Weights of a small text-conditioned image diffusion model.
Model: 48-pixel images, arch dit, text encoder width 192, text encoder layers 7, text encoder norm layernorm, text encoder activation swiglu, text encoder moe expert_choice, text encoder num experts 16, norm layernorm, moe top_k, patch size [6, 6], layers 8, width 160.
Data: trained on regions of photos with short descriptions (Visual Genome), 203450 training examples.
Rows from block 4 of the denoiser of a small text-conditioned image diffusion model, named by matrix and row number. Rows with one number belong to one neuron. Each number is 128 + 32 x the weight over its row's rms, rounded and kept within 0 to 255. All counts start at 0.
After each neuron's rows are labels from the 100 images, of 14976 (inputs lightly noised), where the neuron reaches its highest value: "strongest on" is what is common among them. Only what is clearly more common there than usual is listed. The data: regions of photos with short descriptions (Visual Genome). In brackets: how many of the 100.
# fc1: MLP up (model.blocks.4.mlp.fc1.weight, 320x160), inputs 0-79
# fc2: MLP down (model.blocks.4.mlp.fc2.weight, 160x320, transposed), outputs 0-79

fc1.237 [109 167  68 122  83 124 104 192 156 113 125 144 161 107 116 128 135 154 195 134 181  79 119 115 168  90 174 202 168 129 112 164 146 125 177 184 122 124 107 141 189 148 109  55 179  53  99 156 127 115 127 160 133 154 129 149 122 166 139 124 145 138 142 160  87 155 184 120 153  75  64  69 148 117  93 126 150 148 130 136]
fc2.237 [131  98 164 134 178  89 168 177 136 123 129 134 110 167 141 146 155 130  83 148 102  67 194 144 139 107 108  84  97 135 146 180 142 150 108 127 158 124  91 160  91 115 128  89 175  56  85 135 163 132 134 177 105  88 107 169 165 150 120 108 162 110 152  74 184 110 140  91 145 104 202  64  91 146 117 129 109  95 128 137]
strongest on: text has "blue" (25)

fc1.296 [127 146 161 166 147 127 154 162 164 114 167 172 166 121  94  88 169 136  82 101 105  17 118  96 103  95  69 119 117 139 110 118 129  95 145 128 173 127 106 144 180 136 168 122 172 157 148 102 178  97  69 137 105  70 112 228 127 178  97  90 133 167 145 137 149 112 120 129  78 145  96 130 129 142  63 151 117  87  90 164]
fc2.296 [164 143  67 134 167 127 138 122  78 135 183 188  67 112 162 106 118 109 122 148 128  34 117 144 145  96 166 145 152 121 139 103 164 160 120 155 109 119 109 109 103  94 103  89 186 158 113  36  76 169 160 133 157 166 108 194 126 152 138 138 131 203 126 132 120 170 192  91  74 114 145 102 148 129  63 102 122 152 100 171]
strongest on: text has "blue" (26)

fc1.91 [ 85 149 104  92  88 134 121 103 124  73 162 114 188 121 141 153  92 220 173  92 150  74 150 182 149 154 148 167 145 156 148 117 121 103 147 110 157 114 137 125 161 152  88 118 130 145 155 146 125  93  36 144 154 167  80 103 130  89  99 105  75 154 145 172 100 128 157 156 142 133  92 158 188 140 158 162 144 164 122  96]
fc2.91 [ 95 129 136 176 190 137 116 117 138  66 164  94  83 141 142  84 145 206  93 128  95  90  69 153 109 155 153 108 143 144  76 121  99 131 108 113  71 111 147 127 119 156 181 131 114  99 159 118  68  98 190 148 101  97 178 140 119  97 114 123 102 139 110 162 156 146 112 116 102 148 148 155  89  97 158 152 130 102  86 101]
strongest on: text has "red" (26)

fc1.242 [ 82 127 189 161  43 199 115 111 134 147 117 146 199  80 132 111 128 173 131  97 154  37 117 180 175 144 150 165 154 164 147 148 161 144  98 147 143 102  77 115 132  98  93  63 140 125 124 151 142 111 111 125 153 114  75 107 159  99 117 104 112 128 123 156 115 159 145 159 211 160  97 154 167  85 148 134 116 129 127 161]
fc2.242 [ 59 110  88 133 173 162 106 160 145 160 105 152  65 160 120 113 115 158 130 115 134   9 161 161 118 150 102 128  93 160 120 144 153 133 129  98 130  99  72 117 105  98 132  44 139 118 135  96 119  83 103 130  86 123 174 154 108  90 129 132 159 105  98 128 168 128 120 141 188 114 162 138  82 183 153 118 140  56 148 144]
strongest on: text has "blue" (31)

fc1.213 [ 95 147 123 125 106 107 117 125 145  55 141  73 127  89 143 108 142 148  68 102 142 129 115 151 128 114  95 162  90 107 126 119 140 146 117 140  61 131 125 104 163  39 151 174  89 155 140 153 113 136 146 135  57 130 139 138 120 122 131 134 130 135 157  88 121 162 157 103  99  44 115 128 145 169 122  96 152 128  92 118]
fc2.213 [ 89  68 126 156 124 103 140 135 103  73 130  88 113 148  64 166 143 155 167 164 135 129 154 144  97 102 154  77 168  97  97 141 159 103 137 122 215 125 135 148  85  62 102 165  74 156 117 124 119 137  90 107 210 100 139 143 127 116 112 113 134 114 102  74 105  81  97  99  99  11 163 158 134 152 121 105 136 135 135 144]
strongest on: text has "red" (28)

fc1.222 [173 152 177 155  53 137 135 138 122  89  84 104 118 124 162 166 116 179 143 174 119  33 149 182 156 112 172  83 115 113 139  91 121 127  77 115  98 125 131 107 132 131 123 101  97  93 125 148 134  86 189 124 168 138 165  79 118 147 162 162 144 130 138 144 104 140  98 175 164 104 113 146 113  83  94 166 159 159 145 120]
fc2.222 [122  95  79  87 160 144 108 115 134  91  93 116 164 155 132  87 143 188 126 130 112  11  98 182  90  76  82 183 110 122 115 129 104 151 150 113 144 128 124  98 118 139 121 109 120 132 121 134 110 122  40 126  74 113  72 116 126 147 159 100 137 127  86 127 142 110 137 137 166 123 128 150 166 171  76 171 102  99 143 106]
strongest on: text has "blue" (30)

fc1.278 [170 125 139 100  62  94 155  78 123 201  56  81 173  80 109  63 130 134  81 120 131  95 111 225 127 149 153 141 129 114 141 163 167 148  82  78 125 107  61 111  68  97  69 120 115 143 154 140 137 197 152  84 153 131 135  69 118 128 149 137 153 135  80 124 104 167 116 124 201 136 115 166 201  94 140 144 124 168 115 118]
fc2.278 [157 139 138 157 133  84 127 135 137 214  93  73 123 184 127 132 101 154 147 119 124  59 128 209 116 148  77 109 125 113 100 159 179  94 180 145 121 108  63 127 184 121 154 156 107 200 174  96  51 187  49 103  95 123 126 125 118 145 160 101 157 138 162 144 176 121 116 142 179 135 135 156  95 153 142 120 147  86 117 130]
strongest on: text has "blue" (28)