config = dict(
    dataset='regions of photos with short descriptions (Visual Genome)',
    horizontal_flip=True,
    objective='epsilon',
    text_encoder_parallel_block=False,
    text_encoder_experts_per_token=2,
    beta2=0.99,
    beta1=0.95,
    shampoo_beta=0.95,
    max_grad_norm=0.5,
)
Rows from block 5 of the denoiser of a small text-conditioned image diffusion model, named by matrix and row number. Rows with one number within an expert belong to one neuron, the router's apart. Each number is 128 + 24 x the weight over its row's rms, rounded and kept within 0 to 255. All counts start at 0. Numbers have three digits each. After the name is the row's rms in percent of the matrix's.
Before each expert's rows are labels from the 100 images, of 14976 (inputs lightly noised), where the router gives the expert most weight on average: "top examples" is what is common among them. Only what is clearly more common there than usual is listed. The data: regions of photos with short descriptions (Visual Genome).
# router: router (model.blocks.5.mlp.router.weight, 16x160, trained with AdamW), inputs 0-79
# up: expert up (model.blocks.5.mlp.up, 16x160x160), inputs 0-79
# down: expert down (model.blocks.5.mlp.down, 16x160x160, transposed), outputs 0-79

# expert 6
top examples: text has "sign"
router.6 095:153121133091119165157136140143111127160158139152139117168093101106122133113163112138096148184123164158116110131100136131141142116141147121112090122123118134095130137093128120124127105139095120098121147144110164146140116112143148104117163178
up.0 075:121099116125106112103100097135097148131067110094097133113184147137159141128088107142129171083127086090153137178128135144160150145090105148122143133139105114119097121156091133174121121113139109141129094117128137106162126122148125151155147090
down.0 076:131127114132123108104125121151154130188153105103135060149145124124135142135146087113135139129128163168135129117141147160106124093146130131118159154158127124189093167088108090182115131114118105162142110143127089145157112161103127097144148113
up.1 054:102137121126113121131093118115106129109084102149111172153148158177103167121120175141158098109135132091128125183152107151114085125105098102111186123149130080142111164112129136112141117117150133144170083119117132127153126160118103146158124106
down.1 044:143136164113125079115102120109115118187140108137111158090138103137113141143103153116121118137160146104166124103112114152088139159160083136149115138097128154111127129129098114168106137134131093143135131129097139136124118116080123087122106135
up.2 092:138135125153133135127152133110106136095090111161107121118151153141123117141091098132125136113134155121159146189110130074130102131128156165142139148158100113164106147128101120131146169086116125143175125176140107174101092115119091165139133107
down.2 098:138109112114121088128148121131072089140101155138110097136174145118182163135120123110132099080112142163108100153119177145166141128134109157105148142153095127118163153156147135121147114153129122138158149145167129137157166145141139101120139135
up.3 093:104146118112134160134106077166157130119127104109131150126098201120106143131140153118144088141116123089092143093115153129139118121111150152114136141116126105149156136091127172128124123122139171131102112080136123134099138122096126157169092095
down.3 091:112132105154112072142133106086150136140111110110142107143138118164137147104147083147128120127104181156132121112134106166140146107129137126173132150148162094159158120130119121149125118113162097162081111158123127138109087184152130073100133126
up.4 091:104131114113116138111122113099121155096094136151079123119136147117137147163060152108150152145113090127090105148117116126150155098124143148135116150144125113141140172116143140174106119096131156126112123104074065106113103145154114152134130112
down.4 106:132144104131155104102145157135119135168149139129150118141165117188105135140119126134141153099103171122130127103164112117103162115121153139132181095126057129138129110142144129094110132105110108160144147160154130124131084181177094100084069112

# expert 13
top examples: text has "red"
router.13 111:120089132084098176154145108135118106162132130139139102160090095077103178100168111128099127142132110167115115124083114138141147129118119097140098129110126157116134104109140125121132145132097141112116137151119160150125130090184148124117153156
up.4 104:104134105122132129082147133140095135149097119143092131119132173148137137126119121145107112138094086115111144112163118104100154121152136113153154118110105087114096145122116098186116143117144150114115155130118116108129117132122158159138142099
down.4 101:111131104122173138089098141121114155147134170120120126125136094130120154132138138101152113131134159129123125100087120123174164121183131150103142109123114136155100150165140107082104086106148093121141151153105115119122122126138186106118095097
up.5 121:127089116094121163089113148102140107120102124163138155171119167118142125151131151100109128153087126132118134143136127153126109174128123152158149148102130133151086102142133146133115123125128082147163169102155121101112123118129122132165116139
down.5 109:145168127168096084086121158088133120140121139153147104185109095102109139139090146135146139162161105113127114153127154170140122179129123087105151140106129141120114101126109140113102141119113152125171171108150143110120140111124127140151129120
up.6 104:076164083140126107129129135179168105118128156140107147090161115140114142149139125147139143077113122108124092116132119135081154111124159153141139139140144120158169123117125141152131084127184161112130123132126088096118146139179135144143098139
down.6 108:057096102115144118126121146095167121107100107149104111095148132119176110131148118128119127110153147159151091119143090124159160123139171106110131096146116117125151121110120158113123131132194114146125132144111110102168148169191130149113126171
up.7 093:109123131079136119115146150156105156139126115130134134135152129161098159145135116120139081100091149170158182153129126147131125124079136143117135122083097148125126125123120106117152148126178111161126097095117100170079169161117138147167078140
down.7 089:155132109169076150121139170134092129112136141130175120097155141080137128135129114127145086120165125098103169141104146125145117137138131151114133072086188168142141156130168124131122099168151117122127094106148100184144158145157155130148190100
up.8 101:095173086103137143122126164121166091117116142135155148073098119155126118170174155110150107126161074123148186141129135110134106107134076149099164146136107114098132102104105144144178095129121169103119144122173127143128133106080107134144144159
down.8 104:085091115172134090144132171128156123145148114153166111093094136118109128143071150138106104151082171132090167178144132140117115131147098107156160135138119139138143109135123127111160145138097083126113143125159145146135150108085110135112111165

# expert 0
top examples: text has "white"
router.0 110:098132129193095114147125180141123149114156123126121092101141139150110156106140144128135137140155110125165095146152142142143129149135149145129105130153158173130136130135105101135138145152157134208141102134132114159138147186128154116126160078
up.4 072:139094108083107140077104159102129108153134077115141181138166161099148134138118135108109149113148095119158166169139134140125088142123110117102138167093113098139150127084139158116097110129126138114170137094124114092091129137102116148136138146
down.4 061:147155097112091131073165137117151108154090118145155108157154129103103112112161089109158120144081114169149127157097130126158125040121125111105089125135130122181153095148175118110117115115126114093145130115147127124126139151116120099130135115
up.5 087:085095090104155136085095123113132098137135111159145134125130157181155163128103131103148123110145154127143129173125163144101163094114136113096109147114146074123178151111110105111110096122108128088149092081117119124115096091141123150141094148
down.5 087:104154158137106106044159148160166079102132140136134093106125085087114082126134125129114137120111114141112120157107138111139130094081133118137133128071130122125167132147133115125094128122121129106147115075133134104155099081138099160124136098
up.6 104:068117121124173126112132138118136129159115103131131157094117122171148134118116146138109105130114125140143130129133213112123153126086131141096142133146132125134141148118125091116132121109130128160144109124118131085129105096138160129150105121
down.6 108:126111121116120130088119159118118121153137156128162132093141130154135085113136123103123132132122125098111125129110082095112134099089123125140136068147078127106163118197157128125144113173126098153130100137151132086140164117104121188167129124
up.7 068:100142093115138124126112104121121118128098119130139140110135144109120116116129151086133147120085134092137182192159145115105086140134118134069114167112126126123113142111101158126124092083179139066148118079125111117117103138153107138152119113
down.7 062:129134148100132117131112143095154113132148091153134134099129094124151108137129143143123165100134153147145118157114138137137100134103134133145099106118141182175154106140166119130187110140146119080128123078118101127155135128166132196136106139
up.8 094:129088098108085079147088149097122179142140148072133170085121146118152143176162154091125075144135125144129150128126162090117131109107137130134125143116146121160112115133163133101101097117150121103132183130154131142154119157157121125105128124
down.8 103:130132168165104154135167144117165146111110129106158129067127121132090140151119137158135104139132117109106136110152109071125119115154150121102131125118143147128133137132120170151086122133169138102107188131132100159110117164130120127151165144